From a checkpoint of a small self-supervised audio encoder (BEST-RQ).
Training: adamw at rate 0.0019, batches of 256.
Data: trained on read English sentences (LibriTTS-R), 15625 training examples, 149.1 epochs.
Rows from block 8 of a small self-supervised audio encoder (BEST-RQ), named by matrix and row number. Rows with one number belong to one neuron. Each number is 128 + 32 x the weight over its row's rms, rounded and kept within 0 to 255. All counts start at 0. Numbers have three digits each.
After each neuron's rows are labels from the 100 clips, of 14848, where the neuron reaches its highest value: "top examples" is what is common among them; "loudest band" is the band of the loudest frequency at the time of the peak. Only what is clearly more common there than usual is listed. The data: read English sentences (LibriTTS-R). In brackets: how many of the 100.
# fc1: MLP up (model.blocks.8.mlp.fc1.weight, 768x192), inputs 96-191
# fc2: MLP down (model.blocks.8.mlp.fc2.weight, 192x768, transposed), outputs 96-191

fc1.169:093094163153057144158140117180132134118091119151153136111072148110128153132138093132119150127190113159114110146144148088109129093150106096141150090100215155155142130110096110080102107131141129111147150118103147102137121049192138191109127096158140098134093179129125126180125131134116167147
fc2.169:142138135116121125172153145186110141099143151098067183136099104125089147115103114120114152128115181135123086104157086109138151120071118102190134128195139133141116139221181101117103050120079155112042130085137115145170126152114115153125169164146159152145146189139169081138138106128124105167
top examples: voice: female (82)
loudest band: 4000 to 8000 Hz (28)

fc1.470:096112148173153105077133059135110121175141131150138125166060142107128107104157103140107102111114148202119156117106163048146108104076093095079136103175159151102159101079176079145135074119179133084162055169146101108110102156097170070103102154130097133153200125111129151122144121171128124055
fc2.470:091123157075132119062083109108131125115126096156119151120094103157123094113151139167167106080126082147162083180092146167091104174184144148173215136096116176167105140161094110166102173138123135121153148124152134113110189119178117112108122149161185140031078152139085106162098086126130173153
top examples: voice: female (95)
loudest band: 250 to 500 Hz (37)

fc1.487:133068132142088171094109033118153169142095126184096081171077136102103083121130111145091148145120103174160192106124142116205140100138113135071099127104197113131126126201152150151117076162159131153134164145116159119070145102192142157102127156123124091154183117140135139191127090138136175068
fc2.487:141137113182104143111083151093049112096111110143142162155121096094192107120126125121074177148189129175119097153169080124064077119141201146108139113192071158082188100103111118131178101130161133029092121164142140122172137152086141140130150133096131070198082109127102154131155105146124121150
top examples: the word "she" (32)
loudest band: 2000 to 4000 Hz (72)

fc1.1:141123097118129190100106092139104218115144132101107107120126117150151164132111180123121146099134143122156148175163170094094167151101179117116139155134082101123115083180084125079117154138221135154118109137190124154121129159148111081115136112121147058204112153182123145158064042149137123066
fc2.1:163098161108136141168121109177117171107139128116178087104139109093093128139114132136102108187112126119114139060112146129141134154153205144179129119160086114114113179073068114089060185106101115164138104116128054166114118149123130132124112108152116145107119097159156168115131118147142123103
top examples: the word "he" (44)
loudest band: 250 to 500 Hz (32)

fc1.188:144156138093157151155147086151098128110149077155171210113136134131203124122126164100069155220124159131097193159109121121170122142128142143140079126129104033109090101127094176102157124140096088099124143146186108150105085148097100141115144139148145123165131142141168179112161128128155137015
fc2.188:137172190089126119128101101123103107146106140117154171081183076102122121129114144153149138156123157105160120085169126135130137100160062143168078094196174206144133151132106084153152093162111086127155206170195071090156117198087124140104094153112139197104150115014142159110133157088143168133
top examples: voice: female (85)
loudest band: 2000 to 4000 Hz (36)

fc1.742:147138172135109138160119090060176135038106124142129177127156141075105124125136105088116133145142169167130094102109082124139145187174130134090057174150138127110135112091128138091093121110162082136084160145175129163103165172118089164095119168162161087170109126220193090150123172116143132082
fc2.742:080058055088141117152132126120117149169071132123087062136123106132107128083149127101106113124089124145045103158093123162097144092090156132210126117125126129111134165165097110155131177146082141132169101047113166095115141089155083046081104106141128100141139129138074132090111102138187149090
top examples: voice: male (82)
loudest band: 250 to 500 Hz (58)

fc1.14:027104130143113142119158142091106138139156131151172164133087132136117113166138132119127121167157116165063062121149131127127066154188099137148181090117169084189150120091120162070151132154075172116131088125133093155141070027178116122125137124111093134129165209160108106122090079136133169134
fc2.14:186133108181151134117118152133156116128095115110083136177136185048134158097125130110108139153107156142128169122170133131103179098099101098092077198101071080073165125152147100116165079118167115211147112106175106139133109142130133118160124146157097132064099134078161155173139172107145098155
top examples: voice: female (100)
loudest band: 250 to 500 Hz (42)

fc1.248:162142149138139135153101145202183159162123049090134101064089176099129119120146135113103138129116135132164075155148106161111152121104105118158126128105127085101107183106076156116099167100179094098048101093101163111154111155106069111095111113147111043095123099130135137150142166112179133084
fc2.248:139158140141137130106123119135089136146114167177114167172149154171191140164133116102117135145122018135096131130115173062145117158107175076125155144158124186075109052107137110085114152157125114130095163149139108074121186162168204093078135125186160164085138119183117108119081067149111163102
top examples: voice: male (81)
loudest band: 4000 to 8000 Hz (48)

fc1.652:124130150081128187161143091171199168098092139111136149104157160110120095116126153106124115130122097134137125184166035081131097162107152128094083185070164114118133110143155117115117162085150112104070107156167113134134148167109030122131154098157117164199061124197101151132154147136110120011
fc2.652:091105159070150130095112135110149150109120140067185067102140126114153118105092122152197149130092180186166134128145155094171167153118174139143113153132130121104168125081167198168187096118171164084148128118115120182157119138084111125149136166136152142142203089097110137109109131102214132107
top examples: voice: male (81)
loudest band: 250 to 500 Hz (48)

fc1.677:087068095082149110094140134132097098117143166180150125157120183159156138111141169151076193122139180116115166126145153123088100134171152163140129116112109089132170097089120179145174103141107170140124043082125065176149098101157131128128058113125117103090150172156167077146075088161183128149
fc2.677:109146059083098106149168173197123157117126129118124116141159117097115131162138126074102134122121106113084131112117128128072165145121182161097137127091107155142124085066179088113139067126154080159153108130219134155133134164141137077115106185132072101127158123102157182135086162103187122164
top examples: voice: female (99)
loudest band: 250 to 500 Hz (95)

fc1.338:121081185158110124137118134148203130130082128171175109060125205121093120099125109110128178126151099175145114178156137124138090128125121091130171115125171135091147140130135130087076109116169089125124159138195133097139176118064069139106104166211129107183100144157112092154119105093149164069
fc2.338:056140099128071117120131146138112070187144144095139108135146138112175135128132150094175080129132157079105089076182115065157130178123198126179080167093109117092172137115112077085198172161098160125146131126189101143072151078118175099125124192140162116091103143144132181115132115119082129078
top examples: voice: male (87)
loudest band: 250 to 500 Hz (43)

fc1.53:098061106135070137123125078124123118131143075097122150137109120115079103111130157176122158099183105152129105149115094113115107116164234140162150125145171088087137140147119155144075156123133145085123115095110150163095130080150111147104097152098107036121141112186155182199128126115164194131
fc2.53:120093087200153127144142163184133133106148116138158078106141095203104112112083163108131103124066146140142120153158088116073108160198144095214140084190056139145122172128120076147066118141162120141114135089147070142155170104081132139074131151104127086158144123149137123140184159169165151128
top examples: voice: female (99)
loudest band: 4000 to 8000 Hz (78)

fc1.94:133102160166090174124116055123124157124130129133147071144096228124103089103132188120173118146130141180138111112105138127135149130150181078100135112092154129171123088106133167112147152151137135057155151181153095130128131161130140086048120100098132126164150163113123103158100101125082156112
fc2.94:113123121135135143155150155164134101108126138154033095109140109131147155153136195084100143092143163155160194132119111127152189138113140086146054137076119068158057150138092103130142145160155152139126115139065109125118149152140096070169118120109147131115100135128156122108114129212155129136
top examples: voice: female (81)
loudest band: 4000 to 8000 Hz (32)

fc1.408:162129127090074147145100136103223181103199134117075120115054196080104160143130121205122175167129127107149126148136123083124113159153131135059099108127105120154176160107139128137097103143124150139114071077127103167131077153148143108153059060169153095088108149070090128127130112091144165075
fc2.408:142113133154167149114119098164160086118130146182160074099102083138143110063122134069104113139105133174099169092122174127186181131054058122137192115064123113122121150115143119161189083122131130131137130112130074117178134171082171151211178164078166133191148138125161112149177101146058059111
top examples: voice: female (94)
loudest band: 250 to 500 Hz (52)

fc1.64:129065125149165115082143102101149152072106179185139100146152161115134117129154114098140155124141086104106176110142201077095133136147100140151152116028139116166181132148155099062125136137119138116159111140142071080161198132108177165121149111159112164158136107146148106158072048186093156116
fc2.64:159115130138107155135113111147111133181179105111140148132135073083159131176123207096181116089139132107204101100119084143169121086098166105164120150140153104138146180167088160139087193178069120129169141149149100117086095101105167119120061177125145190134101146166135181154085127112107110097
top examples: voice: female (82)
loudest band: 250 to 500 Hz (49)

fc1.530:152138136156153160087091122128135135098154074128072165148141098103171106103174155102102125159139129098107133179139071108103114152139206103162102173141113099090141115102125171162129159149101170073105143118107126152123104086120186103111092091198124086111149099126152179119166144188114120057
fc2.530:091171141093135168119105152104141104180087129190156090113151071132093071105096229120115086150081128163134140077155138187112139085118134129163179151109137169138135134157155124135123116170098041145143197141089136120150143123122149097090102150157121144095177141106121156160036091124138221118
top examples: voice: female (86)
loudest band: 250 to 500 Hz (38)