A small self-supervised audio encoder (BEST-RQ), trained from scratch: moe top_k, adamw at rate 0.0019.
Rows from block 3 of a small self-supervised audio encoder (BEST-RQ), named by matrix and row number. Rows with one number within an expert belong to one neuron, the router's apart. Each number is 500 + 40 x the weight over its row's rms, rounded and kept within 0 to 999. All counts start at 0. Numbers have three digits each.
Before each expert's rows are labels from the 100 clips, of 14848, where the router gives the expert most weight on average: "loudest" is the band of the loudest frequency at the time of the peak; "strongest on" is what is common among them. Only what is clearly more common there than usual is listed. The data: read English sentences (LibriTTS-R).
# router: router (model.blocks.3.mlp.router.weight, 16x192), inputs 88-109
# up: expert up (model.blocks.3.mlp.up, 16x192x192), inputs 88-109
# down: expert down (model.blocks.3.mlp.down, 16x192x192, transposed), outputs 88-109

# expert 1
loudest: 250 to 500 Hz
strongest on: voice: female; the word "you"
router.1:486463502455563455566492552503498512531441480443503474503529480489
up.0:524562493442514480513501503507494495546445450459483481489448530556
down.0:464477478513505564493496495522549469459501467463553470468529447561
up.1:482580512549485545431547506553477463482526483504510483489502551447
down.1:465498503456537578448473490505492547545459439479536382486503531545
up.2:437564534465480438474562542505508475501530447455490527568470475485
down.2:410447522567568522530494509485462464550493524511543563469535486501
up.3:546518555489477513447391460498557494435465479501527470453492557588
down.3:528457480491490485571539462526541535499541479444510542541454491462
up.4:434538584515529524510435477536581463504445558487438500490485568483
down.4:489474529475405545467537491530528521420541570512486587506571458562
up.5:477563535521529566519514515562517460422558478452524517489477512466
down.5:479464479471528495455550569550474512522471494545555475514488471534
up.6:493536559469556455491527547598555584465476497521547477523497471496
down.6:465517529496522501544495497438484515532479511523471525470474533439
up.7:515547538513538481511554510491529378429463486504442508492529534518
down.7:502529413493475528477503545475439456506486526527557520531416474447
up.8:543456539539551482494427461497493517456464478442557517515548506504
down.8:520469468601491463462452493508487498511536486470500533553511476498
up.9:416492574499515399500611432512513488530449498453519468566484467495
down.9:492547530482543448507486452507461436461463518593545539543462485447
up.10:463553479542408507452484483465547516449505499495493466542531493477
down.10:553515477557556435460438432470527509430496434535480482502488510508
up.11:516519525547528541466452517534567578409489494471524462478507472481
down.11:489505460531553439534508416421538511453519486523460508509485544498
up.12:457514548500506444451540524536466517482469545441504472550509478544
down.12:470520385480496497489530478511482547521495586557538525595518497536
up.13:527571526443473588524484525504486516518425577475493442478517536502
down.13:538474489480583533517490562564516553547514532452480514423511502461
up.14:452521561466490409427536564520521432525469432495489502511489489497
down.14:457485521559547544515442502468482461498474473499553505468576486444
up.15:427552497545482538511573457513573497472482511487448477521458537550
down.15:559469477433494489539487484561508504444525518445515514444491480448
up.16:533542551561531497469521513490488479380438562538476500482479486483
down.16:551501471517454552490507561507447482435515489503458510483467543478
up.17:446530602507483467477563501528515487516493481449514568578488489486
down.17:498519500595525564522502513446463430577522515471537517476505503469
up.18:522505525465590534468466573510551423478481414507556454527549560578
down.18:450515430486506470501544450488449507539545454447472548475499528506
up.19:524547438517523558446502440492539367483459544511500504459509565490
down.19:512501437401535488532440523430463552581451481559509435541487497516
up.20:509492508448444505480462444507534379501473554444534508561526587409
down.20:453520505531465475523512464502550568459509460486482506482519436488
up.21:442491551443487411410511453489527488523461461421551517582537521555
down.21:526553480522527487489502431483496498431525469523455510523523472512
up.22:512527521503539472472533476510529488492408508504475493458480500559
down.22:500569479512459525538520476451565434420533495460452492499497487447
up.23:491510523555475538514528404489554443524467498472527510498431563418
down.23:475566508527500487470528455504531519456513500560483494478543485526
up.24:512526491586521494483537550547492372501515482551473534476442448503
down.24:529523478459476590470549527516513467434512443535534490451432565482

# expert 9
loudest: 250 to 500 Hz
strongest on: voice: male
router.9:533487503481546468576481455466520492521479510537457554454500437531
up.0:510547475482499516452510482559535447499515429472453515558472472532
down.0:489481490566470417481594527526577541505503544557520501497499447513
up.1:513477629520507580513519447567572463511458473518507508462503516460
down.1:503482553473529464519475554485518536559460465435559485503513496488
up.2:448494534508451532452533478482494545426498492473457491486485510461
down.2:520530508414505515526490496554508541515483486560573507507504525558
up.3:503493546462496497429490491498515518479431468514503434453480545547
down.3:505481559558445553576525482460481517548522509478474531457483508527
up.4:541509513547544505483576479515562506505530433504457434515437497517
down.4:527481513441488520502516490491533492512516488500527443454464567562
up.5:459478547505498497433556493527552502453506476548510430476496492509
down.5:466498511564510413541516508492479465513547543525486501473485510494
up.6:498475392496526511408517528491477502548540505570483514527519506486
down.6:447508533546491496482482481522519470422475488513495546556471489480
up.7:440539480517495404481542534527519397517446540468459442489542529512
down.7:539542513502523478500451508528483545539473565493440495507445543543
up.8:555477497530503498407489477473508399467471525560494534483492531431
down.8:483390507460561474512468536484513517582465439573493499517470550527
up.9:503533506507514536463478543565479535496435575445542469547493531490
down.9:463525474533525560506438497588590463509478454438442503474484486563
up.10:456485530474434460489534519513477470548533443446491485569521505502
down.10:462500510507520468502527518474458438485523503538524544433452503512
up.11:508543479489484503466538474503550486426552527479449534511544520548
down.11:412504548434413505443607493497511427507488496461512469479556453521
up.12:465527458432457551514552458531480495537526494480525497517481494505
down.12:572462513501556430516521567553573610467484503534491467458479457510
up.13:436505522432486473470488530502448458514446474528437477534479500495
down.13:547527490430483561533504494528507522471535441509492486526442538532
up.14:417474534493496475444594524496492525480542438588475519487534465546
down.14:512511481514511505525576511514501511524474505519527499440511493503
up.15:499522514473424498482506483454541494481536520513478560489487494417
down.15:450517526461433454508557479476515517527528507463465445506536456528
up.16:457572534449435457553493461516501392496429482482451514550538455479
down.16:471517499513462424491520524506503516477505451482534447542560485472
up.17:463501563484508481495524485514501483449501457484482562504519532480
down.17:493527462446555512409543516508454559598556510502460494485515511575
up.18:495503523577528548455512489518547466502519479509503475518510509451
down.18:479443424571567463550497581511524511535490547514539550482496492446
up.19:456509524460414524453546506585546553447480411502529501505493470569
down.19:567504506453585490517560507462515457522488502494524496489445535553
up.20:500467439472557554486520456502532520484507414531578474518463544477
down.20:471494567516523461562507501494509566528499520499476486533461582469
up.21:486565486511509554549475499469470497546481496519417435478436520497
down.21:538467543442468596517539433543507550554541547509523498536486545500
up.22:481488438503458552437516479553565505550497487478539463476534487513
down.22:495494508475467485520561461477548485454457419518529528472471461497
up.23:489493561434516499481538460521526497495484555438522514529538493484
down.23:518511491529484431559461528493524495516530458504483466486471512406
up.24:438557501497458503538498559442480459481498536520423471541468511437
down.24:541499518445490575493537454511441533503540466515526478567484589494

# expert 6
loudest: 500 to 1000 Hz
strongest on: voice: female
router.6:502480544531519482472450439523507508426483519513547523525560546580
up.0:514540510477523441575528521368544606473527533576485453536486509490
down.0:451527512455484448500466544489518559529510490523491480508427527447
up.1:523560503451524470427535474511535372499489527474470540483448548485
down.1:500496520514503599545519551521538457482483532521479468531499532478
up.2:459538489494472624513479495574501520494482551546478466467508489472
down.2:520502500523558518536512547509502505512513477440414468478514530516
up.3:524465400540430565513494561510488528543476490501514421474435440506
down.3:472518512503509476442555509533497500506555494488541540541462510455
up.4:531486472538495535507548492493493539529497499522498471465492416576
down.4:502490469498470535494495537547587451499567479459514551466442461431
up.5:486521495452515502519584468480540547560474436467515464513471528538
down.5:515495530488469566525498549531587453518512457476491445466552491517
up.6:526520548521409522479494482481492563595493508500482466504453554501
down.6:495517433536488531535470559507532496560520523469517538494544482567
up.7:490537496482478492489513523447566546449555464509480520528476483467
down.7:505526420419547568536444581477547513518535474492459439493524494439
up.8:529457477489458465445509475473509512557504473542422514552433489532
down.8:501456528568521463484470532487569534427521491469444480514502489416
up.9:484467567547509400486468470447520506494505461523459439486531620550
down.9:483586515453446553486466520470435549494475461515509515528514550522
up.10:530551471568549542590477554484430409487438534454470466464503485512
down.10:457492523479524525515488486543536523507480515520521508472534485543
up.11:503511462443508505493483501495517538446497564538507603575494532474
down.11:467508481492460471458497537544467483552449502482511512520557396540
up.12:483512492534467556493518492492486514475504571466481448558488506513
down.12:458501494467423559538472506576544449481502540447459536498502432504
up.13:416524530588524543471560435581501490439522548459499533513506499502
down.13:542487458555544493503541532455451465540503476581519563487408460442
up.14:487545464465512463423582459433461449484480583580472475490433569502
down.14:552490498482484483474447524507464505490446507593461457455484539481
up.15:527567466419490550507510539487459463497495519439559420574525550510
down.15:499505537481443514487480447447451535588464529534513528485577484469
up.16:469495522525435514538492558500558543524538456444433469520465491509
down.16:516483459464449410510552474438483464495491515544505528481495454485
up.17:479466466529511458510509538456536507539566512453500514545494490480
down.17:489494535480348408518585511524481489481554521470454507481446436533
up.18:450535482494494452429542446442512471403534471525447520509474533464
down.18:520519571457544532543460518465471576550500498508450498464516520480
up.19:473476516524497456586518519462475517545473463441475437558510467547
down.19:530536444544525555511538438433493503523547498443451526566470462430
up.20:494490487435433445477494494506447526607495528440493537571481485496
down.20:496476403531481548505551481440528471461545484463485538545489473522
up.21:430497471545539464482531540506541523518536469518442547485376457550
down.21:467549519480478498532459497495500607539535478571513520502424484489
up.22:454567513502506512544541461527505483479518529466409444537526459587
down.22:516504452498499507498570507481520480577548520501462517531485424489
up.23:530463495522470516460527557436534526498478489592523468463427537416
down.23:474424478539454446465585518474509449506528531503538520524461496468
up.24:424500423524509503519553553583557483541553498483423425532490455463
down.24:566504489546515527432517464583516410470524466489504493511524485430

# expert 0
loudest: 500 to 1000 Hz
strongest on: voice: male
router.0:511482519412508495534457472570484544513490504449488517561585423516
up.0:484522580511486495499503523554500464464468538501541469549516517483
down.0:472499516487515474553550538469488454481512422460496425443451524551
up.1:450540479488453499531552471517531454511460509467519498485507522458
down.1:474541572458489513479509545534463523530418490425474519443551477507
up.2:476463559493512567556487466515537482544449477492486480545508512488
down.2:477458605524489495502470548525470434480478522521493520482467500457
up.3:473494537485564417497508559586471534489428541547515485535516524464
down.3:500531505469445542491492524487457557513484443490485528515546433512
up.4:485540520543512496535518508536528477449427481518430519435386519452
down.4:603460463451491531498530474536537463493496450436538461470475491464
up.5:420506555489448449519483513505504488483494509474477500514533539421
down.5:537510571467425449496482484541466490524451463455483455541559451511
up.6:543455497482540461528502454486485519502508512476471580500464535484
down.6:445506544496473531500515542514482477513550526481551514503543458542
up.7:473507501544565480469565499478479465495528528505448457494484497490
down.7:490482425522513563436422450515491461515446466541504449468483496439
up.8:447507494579486495500432560467460481555498502478510558506547540405
down.8:455510549482515584453488560560452504502428493471503480401551493508
up.9:446451488557459512489504501529562516528552471467481557504484551488
down.9:556499536452461495475468491513534555467473499555440421493478592505
up.10:485586553533470480549499516561487503478506447454536481527514511524
down.10:514534529522485505561519510542466510449480525433497544556495481486
up.11:510557465531522531496506516510511507466460484503538454524537513392
down.11:493563533472531424532524507458513431436487462487498525525511495470
up.12:497507467480481538494578517501605519401548426471402531480479492544
down.12:484438456478461535464553469458457515527474494593501465524480584505
up.13:489493458529534427458529527476494458553510473518526600558515483487
down.13:459475559534471566489531503536460531470506523517510477473517463501
up.14:490509512556447418490518521528499407433503493419462562469429488366
down.14:499454558432445512562569458502509508522546449524505536533513567536
up.15:440502505521518517521526535470461542435506526520564547559469556444
down.15:581461499505534600522391545563534434534498557522538468470496545460
up.16:495549511481476424499524452463501554547437506457404485515536534523
down.16:524524517492453512460478513561522497477462464475465492476508439489
up.17:512472542471532504496556549520535536457527467538532529482495505483
down.17:555510423473538604479547482507502530501527529537511516559484579542
up.18:511544402506482501529523532443532522487466469437444452406462494486
down.18:451494472581420533493550490457465551528523530539470548470537485509
up.19:463536469514525462431519438422508527539440522485443564481467493454
down.19:482498548455455558542506475570464500595486499541549492474489542520
up.20:467484536506495450486534545437513512394503490538404502477457515545
down.20:598465518464536544598475510550574522454452515471420542465513551488
up.21:570530488525520533518489573514533521460519456534447484471449507569
down.21:524484540504517500515508469551530551517497492545449536498439493482
up.22:438482545532529482477455485524509441544457451456559482480468551478
down.22:526463509472525548494497478523560535480511500546483433522467561503
up.23:461453485513532531436488487420507494523490509495486575466489512454
down.23:385543564554513536455571491496486504548484526440568482491520476543
up.24:517507537436470439439637466515530480437540475533488566547564504487
down.24:464546469508577494493431525486496449490473453523477483473444484530